python train.py --model="image classifier" --dataset="microscope photos of single blood and bone marrow cells" --translate=0.06 --color_jitter=0.1 --norm_position="res_post" --activation="swiglu" --fused_qkv=false --qk_norm=false --parallel_block=false --loss="cross_entropy" --epochs=92.6
Rows from block 2, named by matrix and row number. Rows with one number belong to one neuron. Each number is 128 + 24 x the weight over its row's rms, rounded and kept within 0 to 255. All counts start at 0. Numbers have three digits each. After the name is the row's rms in percent of the matrix's.
# gate: MLP gate (model.blocks.2.mlp.gate.weight, 576x192), inputs 96-191
# fc1: MLP up (model.blocks.2.mlp.fc1.weight, 576x192), inputs 96-191
# fc2: MLP down (model.blocks.2.mlp.fc2.weight, 192x576, transposed), outputs 96-191
gate.209 084:112122126149143129121141128156146104151159137123127130143110103103094132133109123119116110119103139152141134134103181153110102162113110149130135108098147127094105132120143128112116114077157156153138104089136142124131131122142118103106129148118117111135121141108099088129124072142177108176
gate.211 165:137141099099121135176156130115126143092131153135135100130115173137165145161130125170145109144119116122153113158151124110125148128112096084115119134154151131141093118116103088107127126124137161132114109109156129141100133118131146133152104167154147121108133119099119112098116116143117054132
gate.212 100:101080090168121107137109115155148102101184170126141102113139106127123151152147095137157098123175169107108133151150086146153123127124117144129084159168143129137119143102120103132137075121147156145140115125154152142134115193128154096112153117182075149118143110132165168078117137094147129157
gate.213 036:134081130145136111124118151170123102094150107142144158131131155166128117112148101180143122151136126101128153127095131101094162121135164122147095138152111153095147139144113092141086151113114146091156109111185120094124090140139126138146113174127095086129165136095155131148140113139147107139
gate.217 040:117099145120142159146115132175158176094116139109120133130148117115123116127166140146092102130142124136132147135105106143127168105128136099137129154151135148156162117121151127181131121105114124078145133134104148105126121095109142101124109125102139128080110083112130156131140171060203127117
gate.218 154:145106104131137125123131114121043099100125148129155148157118166139112116125109104133090111114142108185147141077134097131128151111098155123110146133107124166163112089139120119131149175086185118115143086134074123131125141113084160155153087137142136109164140151107101097152158133105113114138
gate.219 007:164118154116109102148171139116160141110136112119162095129119116112169121110134123124158151098155119137168101095159069124092112143137137089102111128124093086127138144138124158104113114101118088135152128118152090084160143110107080120161149157135102134138115118155111109157122110117085121083
gate.225 110:131102155117128115168081094127110127139103175145174114146152115139159140144113168174150136137099105157112131122157151132129156150143064137136127112091125118151167062140107143145110155095116143143107153126152115103113126133148122124131084100162143144128100119147069090132118122142145125127
gate.228 152:172100131166187102148124170161119129131154131103135106085129124108118118176129150103149133164142162141132100164113092128094144177100138118117100160136134145141138138142147153147105139104098141131104115145094119125103111124154115080149179110136106140125135133137135144141137116134124123137
gate.229 040:126114098153144123128118154119133189104110111170138109068129118121179103110150120139119110149125124135166149133133096124154154107089158151155112118155153130111104142174107129155131153106161096123099116129120120122147106116149156131124104123078114136095065154135118119074149085107118132142
gate.230 150:126117165115141120098185156107131121081123143137122098119132128119134118119141098099115109148140124103118113109177115160129125111135125174140116135126078150130108106115166111109143115135172148102132141166081103119098111127116164133107137132131175105147113125121126128128145081142101087148
gate.233 167:152168095127111123144083115125107120103101098150121125125122145124148122116150148140155172144096126091118114142126140120130093121173158150180151132113156138147173095110101141153099109125077103133068093142205124086133079152113125087102148099117148126112167091085117108072116127116129116138
gate.234 010:130115125114127120099165125100132142086143119144112149131131103136196123167160134154151083079124153117130134142113099112123123112089128116093091087152149140164160076149118136128094166123143130110153144159085080114134142117192114130147146129098131123139158116122136121166157134127113074159
gate.237 036:104137119132124099103135145139123143163111107190125169134116115174106146159165128113160115099125136134123178122132133124118135087121098110157101101168076161126118134117116130119109076106087127147152108113068163129147160115134096081139133086083105120107130139136146103117139104145096116147
gate.240 011:122136163141124150075165125098136130144130122157106169120143144124134100152120119119112128092098155155128150141166128101157113084160101123125151101088137173103140156097127131102120174092126102089110121116164166072077147141150175118095132094143077137151141168123113141141138127132130137114
gate.241 166:120102089117131138169146144130078131102122110162100138115146080123120090157087123113152123124114112128136117099123141116123100157148129097114149172136128146140149100130132117129099109111128151168091097136109094135121106119111129151108153124150159128144099116103099138149112128110091104166
gate.243 160:163134130154121127142118185155144105128124141157144135117147123122092157128109113142113137141145098119146088168144133151187136112155125141098157145172096134106090133092126147125119125130133151118032157074114105118126114131106125162132098176155111176123158162110175119121134119112100152129
gate.245 148:112145126155145167094162111166104133172133142108143098147146105117115135130158115115105122106145147116145141087132091153112115107129121151103144184123152097129141115122089153094124118093140156115134136150127106154141127123112145125115134138108169149129188141122082083127090124118099108111
gate.247 051:124129166122163134126094083157094145104138145075128128084105150076121137118129143159088148126147169086147155137118116145139106150113095164129081140119133134105115140089145122128156135164139143121128138126146122125128137121097118169093150165121088128125130100160167115129133118115086105169
gate.248 064:144079082143134129145076144112179104143086153107163126101135114162147103138140134180136140131159109097129144139124106116127153181175096137144119132154147109129103129112182157107163105133118117135122129154121119132176147129124135118148166157145146119152151142105109129141121137140119125113
gate.249 189:187105121116079099128167122144127109118093119139137138104096106149136116092108102117146137119102188127103154147129092115124123139153147089108111109146097100139138117134123139127118114122112134145137099109115147144123125092121155176121145138164151151101086138123109131100111131149120144124
gate.251 149:140153155095155130168137135186128152134130145126130093128132087116099126095099148145147150089121112123108152122128147131159137115079122124154133142167145147148183145120120136123087110145174111114105091113135170124143153134161106150094181101117148156141187128134134143155115119151107168138
gate.282 187:133129128141106102093064095055102168127139124135116118134152177159102115148119113127091182150114177117083160114103122098162098139095112129121136119104147134123057138137141124137112176168102114100126151156148139129129107105137120165129153128112129111116165122109177107136149159140098158153
gate.284 172:117148160135105078109145114113139162090063118161126118136176091097089131100110134117165138110112080104110121155090123157110126128155148140118139168143113123131116100096069169141141133181173091123079159126133125145115097139120176180153135095097143124152127153128136098118142135108141151116
gate.285 096:127140137129077114117138176099120133178162096104154103135136115103133127124085131146129109128122130101102114124159128081097144149109171119138115135152158084105113172135133124096105139142132109136159144167128112107177154142139122115164096120092123106159094164122137149127141119101154121170
gate.286 170:124103098140147152125171133137174151110104147173149185083129122135142138163157118142134103130125167142141114108109145106126152089123145123172111098120069137119135111159106134130102141137157114129103111192114131155104112122134160115122121126119105125099110104109162097097135129158108115096
gate.287 171:138156136145124131097142110147121155148136126092089099119118118119126101201147148157152193119057143095083109117106103080098098077133118116143095133121138147113127126117160091110128140139143162086156126115150151141123102139140134157089135104135118116149131158061143121135131135121136124121
gate.288 013:125103134131102157099164117131147131137152162147145110126116128091174154160140166146143140102164107122121155119135064111083145144126083153077136099150135090135151089156134150127135136144118124103145087103141163098122145172113139111153144119164146153134151112128102071120130142106126135098
gate.289 168:127119135152135152145141141130128140099138126102147113142108068108176157077120137137106113101110146127147187094117121156177170104142150142119127140137148130158131193132080108119142139111136131113105111136092129152126159103102140152185129083122123164107150160108126109100144128109191102157
gate.294 071:111074155136124121105097120097110126139125129186083081166151125108100119115163134119099116116120118161163132132107132110086119090107110090134130127132180145133161109137176105153141163130122111114095118104166154086138130126114137131130117153116123126088146130147103152142111082138128127160
gate.295 131:149131111128129141100138151143122136152140122154117148133119130140124119134151162132125176126146062100093120134167124108162146165113144156128159111124089074119113113173165148085121134128167073144159145145159144135077124142119169161153131110143145158090114123148166070160138132101131113144
gate.296 144:086129173142150140148101135115120121117149093163136083136159095116149160100118124128109122122158110137120179103100111123093120124179080141135134115124144172175179108125154100135106154147109095114140125135138138103179187103129104093127115128125111130088122149116110142119085145115185149155
gate.297 157:118116118115121145134107112173150140148131134075140157137109153145139137133127130100134154125191112134118134129152094165104175146124142185147097085119125128149111132062145145123118102131145119135127127146118170108161101138131108152100120100132125137105111126149139145126079087132142105104
gate.299 006:143135147098151139130146105138153151082123149126101117138115091103129179156135179141125111126154140132140114112131082102102120160109083138102120136102126055115131112157079120142164126122112148098171120153165133105147141156111163148149127113141179149116135138165107142116084134145107091110
gate.300 006:127089106158120146109126147131140155128100133128113136126117150115155114141142122085134150122155082140137163166145102133088145142183138120109181110155152148099155140131109135119087151157110103136139116112115099113103127120119120167128138099080113149115090124085130152148101133121109109151
gate.301 103:118145140074126120129151099093138106127085136095152129175131083146146137142180109112096130111154136095115129091099114126122142093124109179100137101133126155104098116102111127133125134131177146104105164128120118162105093079157074139123129149156126121177131171124101086145103118155144113119
gate.302 184:135128102101123154133122117112162108108147138133158191111178113141136144133151147096133165100149145132140093144093103135137118109128167171160126146133091155113143086131172130059128150162137149118140124125145115159117176079144117153136095152116120116144066137137107094127176116160121118132
gate.303 170:114092122106090159108096109084132096143096102107120177148123119127163162108165107095114103152145156128113098167119176135156130142124132195138100141141113092163077160139120150160137159089108156143126160128135143109133150142166094123141109147100146118133134123147126139110116121103102168101
gate.304 145:108098187093124129118132137151137107182143149159117131113110122140096163114145103129136128092136087141121158100142092143097121166150112144178140095113128122184163109123187119077111098101134126189169131120137123105120180137128178127132111121111122117116122153140116148134106135141139152129
gate.305 162:133144069132142106079131137096137154135142137184135114144130115150097153121137155127134151139163123172077138104102161140117130127154151114146131126134102096135138093188147161124175155116136157114092128106128155126117151104101124140138128126109144100132126147113086141126125151118100179119
gate.307 006:125157104147105117151131107138127166126128129147134182089148123154165147156104157111116146153121101113116162102061154128142121131170099115140119128153126146140122127126128107126146104127161145130129138137156117164109126124133128120124073096142177114121111137134147115164141143115124075104
gate.316 137:142101131132138140123127112132153163115107132140168132164122115091165145109111164145082150166125165178076090155152100118130143125126130126147149144125102145106184178155142151160108142122124125111107105120101141123110107150125112119149111125159121184159132107106093100136165129121115182123
gate.319 008:134098101102078134107134090125138149133160119112100147170131155135096099164130096106117112153142106112086115109130138118133137145157170105125129178178115167146120141159106160124112136098100153122093158076090117119132117162130097127118146140163101136119078125106176136135075131132160091122
gate.321 165:161140127126108154158157136114114100101160114146111123120142146084099132100101090113151174163125154167124113117066116085107195142137151121131088134143175151121108133113085109178120149156169130124141107136136122139169138150096106134145127142097132092142093169156118140154106109102154129089
gate.322 170:126151130163062124108151137161116158134104094097137138102160097117098137104121130124133120167135118144114108157116111107112089116150131123133121128105166100121146114115133113121144124142130121096153124077157141115147094123109117132116106146131114108097143136113145144117061133117098128179
fc1.209 078:091098126147137134114149151145134114146164135120122134132109105085124122123118143126118125096105115145129146109115179170129116143109095151134134110137144152109114162124152169097119120107162156129140106069130146148132131137130116098132127150106136097139109171109107095127146092137196103190
fc1.211 154:146144098106131150175135123094119169099126127113115115100103150142158128154143096177122105142119135138153126130137118126123148148130098080072112085168133133113104130104071117112129169131164132142117154136141129136112137123118158133134109168118156116140126099104110117102110108120104091146
fc1.212 106:133178144132136149126154134077113157156081092133155134130126157146113099138100167115110170123084081114139145108098164102114140135148118147122172103090117117107161094140124141104122155150114092108129154138115116109123148077125102171132115160122151122146094143097130096161129134179091113069
fc1.213 036:108140089128095169167150152126135152110104144130157095136157126142165175095172146085130139142091120151111124110137109150185105116149100164109134106130129097129102126085165127121170115121099135126122126164104130140120136148117158132127113104166075163115087142113097110127159145145125134129
fc1.217 038:111109135117159147144086141132154146089104124113112132131137138112131108148157113163101079135158124138133136112100104134123145106114150109143128153151133132159149122123122127179120138131105113100170138125127174099147134095119158102132103121101141132080119095101155165126157167037191143113
fc1.218 152:145100091139141137126133120120054100103125143130143158152122166162126121115094092133083117111148112165128133104132096131134151114091166116108149143099128162137109108134130119122137153086175112104159105127054112132132124120097148155156107127160124114185146170120101104138170130091117120139
fc1.219 007:098136110157160131112129127133096117125139117147100149116130128114093121121138103100087093128121125132080155158097184132162117124146142135132162101117120166109129117140141096144156132133143162084096126129087186150115092129121132138094099081127167161098120131113122137099154121164134139162
fc1.225 107:128113127161147128095177144132151129103101114114111144076148135115073114125121107094132129127143151101133129134085076123140137121115156144134111147155143133105122174151177130139149137151144142086104106106130147126143107151110128168117144130120124149114131126111159144139157147135127165132
fc1.228 161:169138168137166107123139156151097141131135114090098137114151122103125121160117143148176130139124142127135085134144110139077109169104116086137105163168148165130147149133154116151066110130120141139089114163133115168091113110191121074125184119131146143129101142105107143175142125125111112139
fc1.229 035:123139158109112112115130102134135119126157149117114145193115117146091130137101131169141137113151111142122129143134173128102096137162140099132158169115140133143155082085167123096143096155090139143161128109134149121086148137107123119123125144144136117176155110132160125192097155149152128124
fc1.230 157:137097189134101101115130158121194128103122128144137113114129111140167114120169139107075147136141129092120090144167109116142136153134118167141123129133083154138115103117161125157149133114133147113116112148123119141083111165089118116156124115131128094157122119136109126130119080144116104153
fc1.233 163:162132100148105146134109134112144128169106152148090154096109136125122116135088104147114116162084114103091125138122149140113134144149116138136139158141137114120138113087105149084099103169127150145128152145148114146116171120115159082100111108130175100123161132067106114126142128090106108127
fc1.234 008:128160115122122137091138135152144172123147153143107119148124068112082140146102127169105094110119132132132138121128149174110123087148130110132150118147120121133119144144158182167127118141110133142148156134091156134122137111144113193122114136165126121137160130125085145089106118148157147145
fc1.237 034:135118146121139152146122124098085116150152102129113131104138157105111157111115134173123120149116098165097142112090095133134112149104134108123115101081119126113128097139151112122177156110122098093177137121145124126087142112166097140100133151120153106153091122082125166164111139102151094115
fc1.240 008:117103096102123105170127145134127134102094115093154124140130137117111115100150158151136123148159129146116104149109128108117087103109142120131143165148109108166105069125148140103124111114097124093164116141131105156121114093104099126141112135087150107120102170152150109134143111130092136128
fc1.241 152:120104165155120115084141130138145104121125151120131134135136169127082176115138119116098154122179126119145140125119091151157150115111144103122093099114103101124071138157140163097198133143093080147156100113110134167170153140123115082131095151104125113118140146132122108156134104160179140111
fc1.243 158:156117118115133123121124119136119151137153133155122084112119106133152155108115128156147092100095095126153186124104139098084101142142152131145138116104166140124122121144139176138129155118118109131236107107117181146143139096144139137120173102073143103131096064118153134136108151153162140138
fc1.245 155:145106144120142101159076162107120120084093122119110151091116163134155128133125158119130113147120098152099129185120161109134121143174151091138095099124092134137104135138161125142123141160112107157119119110131169111119133113126096112143121109131087133134063126136165140122148154142146155124
fc1.247 048:169087120165128114145136108121158109084139141100155111157153166110112114125161155146161153085113130120148186170130182123108119111094115122148144106128124109136136112102120127161154118088145174122125096152126124104140162119109126120111131141124107152158117157120104141159151132102119132099
fc1.248 059:102174156120111131091182112144073146119152098165081134124135113112085155115120115095114109123074137148152138121133149156134106084087141132101122130121128152143145116150082096163070158120134123143128132119127141093103082094142142117103111102137111140093114129136159098127124119111125114148
fc1.249 194:197103147076094123149142071178142097158072158150085112108133105154152122083104119128137110132118110139108142157152108099152121154161171081124116090117144154138149140108110134149103101150102128129135077112121140166136124094133129139126120118131133143121077146117150130134132089120098133119
fc1.251 149:148151142072142150148147120161139153148105124088101118172150097150107145117157129116124120150132119139130126127119118130133140105095143094140140110153115128139158143144111137170116126124153112154094114089122154123139151137184140141100189110092145177114161118168127130179137171165118154103
fc1.282 173:089139101151122107073071109122131143145086163181135172155111138151116136113124157117138155162138117132122133129125146105097164179128138122160165092125100127133148091188158162104169140120120156126103155129148134094109108149151132143129081113148114123143103134140123151092118112114120117155
fc1.284 174:110137129126114076081128131115100140116091117135164123134131114132076137114134120122122129121137121084117125141090102148087131098144140135130098161169086137117118109129131158164149146184151102109134168141122081131081105104123133124138137129145110168144155135113146134140103127118130154153
fc1.285 116:143126168150095092132128164109103101165168117100127130124126136122169141111077132109088118120079147085131085106144127081084143155139160114146118139125162091119164194132129145095111152101158119127127145138110135103151167142105148127161108104099145089129103156108127132138135151068147105168
fc1.286 183:099094094120123113106135117130157148108184122155138129106139088099138137164126132145145127134088132134151145069108147127127149111159143130174100146147089173130155115121122153138135119155157120114103164176110134136117104096125140125152130110144103109139125122145135072093146118156132130102
fc1.287 166:154153152143151121131157130106122114156139126140110090132121122117104132172140110161110145125092121105096096103101126099100104074136143093122103153113135167111136133129118137099117120126108141095123128130139161155074119110175131132100125085119111102150131129106138110142130149145097154145
fc1.288 012:116131092157120122134104156167130155144125127112127157148110115162107113126089114097099133150080114120127123182097149160125131135142156127129113096158133121137100146135121135123122073129152129148121129140145094119111159074153127158123148113080124148122119100121141123148167107139134128177
fc1.289 166:125126156126138128158147186157160159131124134094191151123148096124119169106129113126128093097087122154126146133140135148172147125188134132121132108104118163149136180119093143128142152123115115104142122154134164163156128107130128145141103098113117130123138146146128101143108132099135124139
fc1.294 066:133089159145145143102100129110125116146123147157092082171131143108102108109156159097116121125119124139151139121097126108059141096071129102125132123107172151123161106128158115135141165126144117113096123095140152107126105099140126141148132141114144117105160153160131161148146094114106142137
fc1.295 127:143145117171133125143126140149138108114128129152126159153087152116130132179154170115147150102134087140115083156116144099155151159101143128136132102118114111098150129157145164141122153141135072112147126146148117142126107131141144131112125104140136135123152097128209075158133104090144119194
fc1.296 138:091115152166136127146123148138157120113138108157137123131126099103107170101138145125102124128139087126105159095119167145097128096160075128108092120142136146147178129109150127118129158163140110093136142124090167138203186116114106096096092141109118150107105141112115151125068157122189124167
fc1.297 157:122114114104103150155071150154119103114117127116148149108104128116126099152118152118179162106181132123136135149166111139123159097157133175126147134122136120128073096091130091093108103115106155133142132126120179156119104106124155122115136146152135148129113123150134132119085077165099141143
fc1.299 005:140113134102141142128170101124159152108113135154114102129116081119097180161128160131111107110146121136152128099143094096135138166099098128116128130134129070094136126148073091131153142112139140096162143152159129105135140154115165149129128104145168137135138136142116138102091141138118113105
fc1.300 005:106113142153125135083157127120148162132125152123085117128141130132132115149131099113117122117130095133136167157149142146095153184141145115114137105094096118075126177097109124154107127138094082139137144137125135123089135109112119154135130082076112159151152138109116191131099104135125095113
fc1.301 104:165119164161124147137093141157099136110186096174109133049136140102092125147095111168185093158151120166145088129150134116150111113119133116140130128111137099169142096132109116138151112115087136121128137103117111103136120169109141139103079124142088126071129077120133155107130138107117149159
fc1.302 185:168141111098118132130083121153165103115137111115124138124176106113123129132128161109149156147112100097150156123119097104153131155135132151143141120101156160150148092066133129121139103109111150138174140117106123178093128146118128202162188099122083149138094099131104144094115155158176097166
fc1.303 180:092114106151154129130107140096132098146145121134140111176116106152162172118153143117096084168095125138121154154110120130171152104153079156134151102120073111121119132147129110170148164132096121132141119099186155139094143091152134143148139150137100105155135110095094147130132121130106143163
fc1.304 138:134150097168162119126140103114124121101121123126161159164156139127151100162105152135126102161098147148122105158088149118142135109143140107089110111144131146081089123128078123155142121167141118082094124181129131170145107124144081127104141109145138135125169107106133108155178098113137135159
fc1.305 145:131120155118118178170116110163108141112128081127122166124130122137131152143104108131101111128088110122167111116156095113123132102111144130119114141154156150131160131105061108106096113131117081145140135124120122150157156124126118098127113121154087165092117116154142167132119135105114112116
fc1.307 005:158139112127107154120175101135126126137168106149119151085112129140172161173141127129146127159120094131131169107118148118065133108144107150123127148128106130104132133124161124164129084136102171094115140139136133147146150145105124131123109114088170127154151108138095146175159130127133103129
fc1.316 150:101108116166143126116168108147144152132111114145148154129146129112161145106116151113049143145131151154093067158117112141114119140125154142142121125153119141121125142142103134163103116151098115106132124117114164108108149087139118094125094126154103166122133092115082116123146125133125149146
fc1.319 006:149126180136154145151137129149133129129086152119148129107105140134145146129144128131151166111100142140168145133123106150109106127113101148125113075086127070109130138099131117168158117142143121162127143122144117123110124087119145172119116126076124114138168149137108102096170117129107149120
fc1.321 155:164139117136118131133141128130127117117103143101163135128128129094148144114104112124130152136211171170156157167075120084120158115136121141140117142133186136088162159114112117152142119143184098148160126131118126141147089144085092130146133125130133115106107138114118126133099163114132122074
fc1.322 171:149103139169059137089155134127110161119104123126128120142122105091114111079112101166131133151154106149098134112134107096125097123146108137113073120128164120131130097109143121132145159126105135083149143083130164133135093111099140163109105110117102114113173109145154142153126127138103141166
fc2.209 088:119128119100130165103146120148099160138125121092141126109104118148148100072159115190124114113098114117117134132182115134133125132110091123154135161111127142134132150146160146159142124119113114133145163142109120113111139130112175145144135110134155115102126164139100183140126079136119167152
fc2.211 145:121122124101155090100137109167138126149152124128167119142133167091135129126134136105123128159129129151141123098135089153125100147126134177148128132127114144104080133116142104138123142099136132087139141154087145121110121130121109099180074115138156149160129125090125107128114129087159138078
fc2.212 116:151133107146141104111115117081098100126095167100135145132146092142123173171121067126133101151092113145121096161133119115146134114106146157167128093113135113129125125165092128154195095093140151129118066126123141129143142160120115125126094104133113138122114107088143170135108138152155106129
fc2.213 034:129149117131119122190145163102136154101132109090112138095132123158141133122102116144116124159095115130098157127110129122124158111179112123110132128119125154099097146177139147104136134174139106156114118122148176160115126129122167123124152119120145107103123157163143113189127154132173136116
fc2.217 042:100143176143094160168099164118123124136127147136138152077114126103124163176135130123164170155120109180088120156076102125136135132154139096117122108156135135124105110083131125123141118079141130142126150138161143105110094103143116100162134131140119156103150125109101136139145124108110191134
fc2.218 156:125137138166122124106120148143159101152122158148109130175128131115093115184116138098119061141103138091110137104146113131145107125107144132121138140127112153145106124166171161135111080126152136148142158095142151098142141161153148132124131174128080110098130094138139155132144093129145128128
fc2.219 008:143144109145128139111124134093138172132182167092152135117164103135088119124149087159144144128178093139130104096162123168137169084157145130113146125117091132132140105156155132099099112135168099124126126162120106092122090161122142127153103110131139142116133125130105155168140132114097158096
fc2.225 102:087113119138163162152134100142155151137133124124133159116138114109106145152089129117138138112122139109107079140123075092132113162130132130142138113146149093102135154161140127118113133102140153127093158112091132117114096181171118142098121108151105093110131132149149082087105158123169171101
fc2.228 151:096143169143108113146101150144114087125096141135115092136123140153156115157134117116059126167096102129137133146101105132142138150135114159102179080122142122138119105110121103150147127118129139160139170133123115096104149148136108138099151129131177125122113086156113161085134154147144163100
fc2.229 038:102097133139154130113112116103142169103104099164105134126188109160103094130129127164154173132122104117134096099138156167119135124109137117151115098181151137088118150106108141128139132111136112109118103105124142096145143118111123152144097099135129099157173135164132097074137142159108166129
fc2.230 147:062120082119125096137160117164119145133160127100152136106121159133119107144114138148136124118100135158164113133135163156114057169134135160116135141141125082109100170149087150119144127138160123115080152134153120077117095151110112149131158131132125133129140142148162136113140169121099134089
fc2.233 178:125128123116159128146120120128164116126175103142139109124088133128146125093128115096097064140140096165134154091090151112115140066153116131136110133174144122152139117170141155099136137127125140112183135131122120125093151142097086158131140141105093155132132139169130122140136124135132123141
fc2.234 011:087160126127124143112104152089102124100201142127144102138094108103092140127114131122126136110176094136124115176114088127111151077153164128080123125111120133143117144145166160099137141118087103120107123199162154130117152153158178156141133091162127135091144119076132100118139106127101100097
fc2.237 034:167127133171127136133140127111109144087083107140121142131135101133119125137140152139106142106086135097172108088137113065148129142105133082152137109127149126128123103155118115110123160119125159133148129160157155145061077138122135142092168109122112067125146084171136116139138084136149131113
fc2.240 014:157124137132142126117132146078126157128161107124098148077165128159111103126147108150117143086070155125123133103155119141138117162113110118184153137128097147086143116111094125103139143147114139063141093104093148143123075119107120146111129137111127085159120166161120116122147105112141135105
fc2.241 170:138129173145121124111081099136150141146125093078153131123133133131126121085144144122113096148137101139135126121145146155088100141123128052148165148134128113122151136134125114180125116131184120158059149056132127107189144096093128164129148124107138123146147099136132072126069158141096095165
fc2.243 160:104149150099127117200133139171101149151172095141169083162137142130146124082137097128090118109130123130128151145146146130156102130093119108152113130151125101111118109107134133145137070127102154143146124095147154158152106160134132116154085101088118141135091126142106165136103139143083107142
fc2.245 145:125111123112146154116149193089142129113095094135132151128115103121105125134093056166171135120170115113146113146112159157130145137165151137106130156123103126124144147154147121104098127100059138140116161123128142113118158110111159146116141108076154152104146106093148134137128116099143116135
fc2.247 050:096168138141152146114144139126123154112110131126097135125152098111174117123129101102103136078139148185099107089127085109121132155171124110148099113104168146102139138143174139117115135133086071113140100133114124137063113199146101194125117145128107097060141158140110089115135150147167144151
fc2.248 069:095150099162114160136155080152168095144118133134116143110126087111120123133088104160127092126122103090128106141090108180105136150169116176138136122123097120091129165120107175098095153127132138107127154094156130132144142155130141130150145182116169120121125140133132114152130107115134161125
fc2.249 187:095184189142149137159112098147123102143139145109177106179123112146115156114139113107139140092139109120144146143131123114096113133128150136100110180112124102128148144145125102150168119113138124114096136087176118139170171135140178112120083131125081116130127146113157106168134134171148131147
fc2.251 151:133139115108135146112094103114068121153145051134122131148115157095139153145137112101119117143140096158142121114146151106120134136133136178134133144143102114150124130107153160129159130120140147118109090126128113140155124154142122062159076117144138104136129080145133121089084170097136139103
fc2.282 161:124151107119176088147150120184126101167097123087136087107165126089113113139125185119124114126108127116143077135164152107126134118126122127145156125113116151123128139126143126146083148157127131096161091116110121139139107115124085134100130140086127138086133126127146120128127104141086100106
fc2.284 170:139151126145123173119108134134150138172164146140071099132132149118160124138109157116102179131145111181141143108138138127133115149117096170183131155151128118140123131101111105126131112132147117111136092117118146112146174112091141107086104112155170126148092113118155137180132159141146102166
fc2.285 100:133123074097175148157101119115092180107104160057142090129111153110124144166169126155103118097136127152117117154135155119187130153109102144101128079153124115151116111122144126129117099114120138136137135153132131114187121167141144127092139154112127117115155103131122142123125159156137142116
fc2.286 192:160132071101148140132099117116133123119156115149121122147155146135167128100145128120127103102118116142121115142179108146153122147161114115119125069149131107136171119130123165166136055141150135151179131110129109159118121146100141100101129180123096094127136107126133139121157124138128132128
fc2.287 180:111127141092129130174119144122144105120102120145106112146156084108123117116083113144090132167164149131146152160162158077170137137144138198098157118107132120135133134136143119146129115182096127168106144144097115096140119093102136136160150121145158125151109137117096138115111133141120153098
fc2.288 013:099169152147126131107088192067100142113129147115130126148128138111110110127129120173137158097115087107101146133126120135119163101139105179108140134097100098140113131184188133144077111146139076139170104103156084115127137113123145175118119099176103129109120101114133129123129141117114163106
fc2.289 165:119139151117096142093067151161110117140077132103154135120119066131140059126120100156120151121106104126146151161114133111093117104113065105134113123139092181099126114177142158163128136127127154126163147117106145100103088085173149129134159143132134143122104156137131074105129118115098150114
fc2.294 070:123155139173138120098131121104180126110121111100130134093145165170128160154079131153099123135113114085087155139154165123131176148140125162131151091113079077143129146126121169104142155149150118098144090100117118163126089092122125134099120076145144112108124105135112131121122125112127119118
fc2.295 127:095101107117130122090128145161158141136152119139146123145135097086141168151146136197172110140133085142130153129077117119120074134121099150119134106155125159100088132130159141149145137144104100147117107092128143095106144090144116115142129123157131143121153104148131125141124167158107127118
fc2.296 139:130096160181153081114058109122141143122139124125151139098135184139140144111144140166156122106151125107162115123137150145160130092116142114104137105148142082119124137155123147111118120131164145139155144121119143093100121120118118141181136102115108132085082130078099142133152186102108136135
fc2.297 153:102088135089128137132138094133144128123133122141109140135141106185136164078115190148085106118124150092127146111083142141132132158128106120173091126129124145137111184078104135153140157129135124137120170140097109158148101132089106127152128142117120139115146111125125188148133107129136138146
fc2.299 008:111115096118118130108113137116103138124203120101135113115151117124096138095130128143140121108164095139145118156097093157120146112172150065119126107079131156159112109122131169110115140111134130132073133186096154136100097156134167130134130110158179140095153160089113117106134107152099137102
fc2.300 006:120153126097135143113095125097105150129185143114141125121145133137082132134104136188116152124161129163118103133103115106157145082117131102125129151116096111141112104154189162108109135133170090113090103155115150134098104175123149168118090100129123141110115121115118096110164118126134138115
fc2.301 101:061158079134097117171131128125122103104145150100112126120142154132129143170140106094161124088075095119124150163118128112077141144174149105118094108133129108090147146104119133111161129105116174145092102136148121160160138126105089117120154120183088140178125119105125135178130163084148122117
fc2.302 174:131125124108161104153120122099158108117115134127125152093121107149124158141152183112122162117109139152159130107115105126103117161110169109161131135081168091142145116155154057125121082104139160102098093101087134085108121141136106098143152128087130115103090114172153114166158140103155133167
fc2.303 172:159095095093132121159137096118100087115103128159109127105141092148090155123122127136116126147147163111139126115126144066093120139114089125116098146154147123151128111112084070111115119102123126091119114130137158125126143133164167118135116106114099128114132096148111138132138123157133159138
fc2.304 145:132117113115117152168127146137140132128140134150125159165163126142167101144112172114165125079119091152166171098101142117127106128162133087126126098082129129092120131122138103154114153131134151128164114153160121081134157079134081110112124150112093155145100117129104105138110111123160134135
fc2.305 149:119148141134114112137135145150100169192131143150111144121097125080136121113108159095132136139100104149077138103111151136080151153153098135180153136130156119118154115114151110152114131129130170136158142116167107079137150090135121142138125129129161107130128108098145133116112149135114136107
fc2.307 009:089116114120126115107071134088104136127174138127145117164111136090087123102113137144147130145179109117124108172128104107143147086178154124069114137091155120136125138165170119143120132121140102129080133192126144120113137152116157141160093140163140155094112126084143136112111127146095120121
fc2.316 136:127149116087089095120125194161106118124139146155131085170105118119158117141122116150126125115112121128136156147109156122126126134165093130129113086107089113155098124148123159116135137113145125178121151132112118118148120120109146135104124165154083107173165129118145166137110129097119102155
fc2.319 010:091117112132106150107109132117095148125164133103131120141114114114079143124127154145139118151195086120124135177117088142154129097175134147090106117094144110129113124142142164129130136124128111154091145183113168122126142171148137133169104126156131136109151111094149142158130113135074144143
fc2.321 149:092169150096154132143125137138149107141119148153140140123133167134155142118130095116143138151131103149184130123095134122112153169132128102114126133133172112094123093161057122119173113161146119106155093112100085119130102139108131115133151140111077087099117161084202136098083130109155148117
fc2.322 173:096123120113116106160128156098109143138106124120154126170151163136161147097112148120089144116112112132133130158135141154111133165089104129113148097118104136135082127136144161111137127122136135115116114172129111162089143035107116125178110130166119133177123141130098138111149125078144101127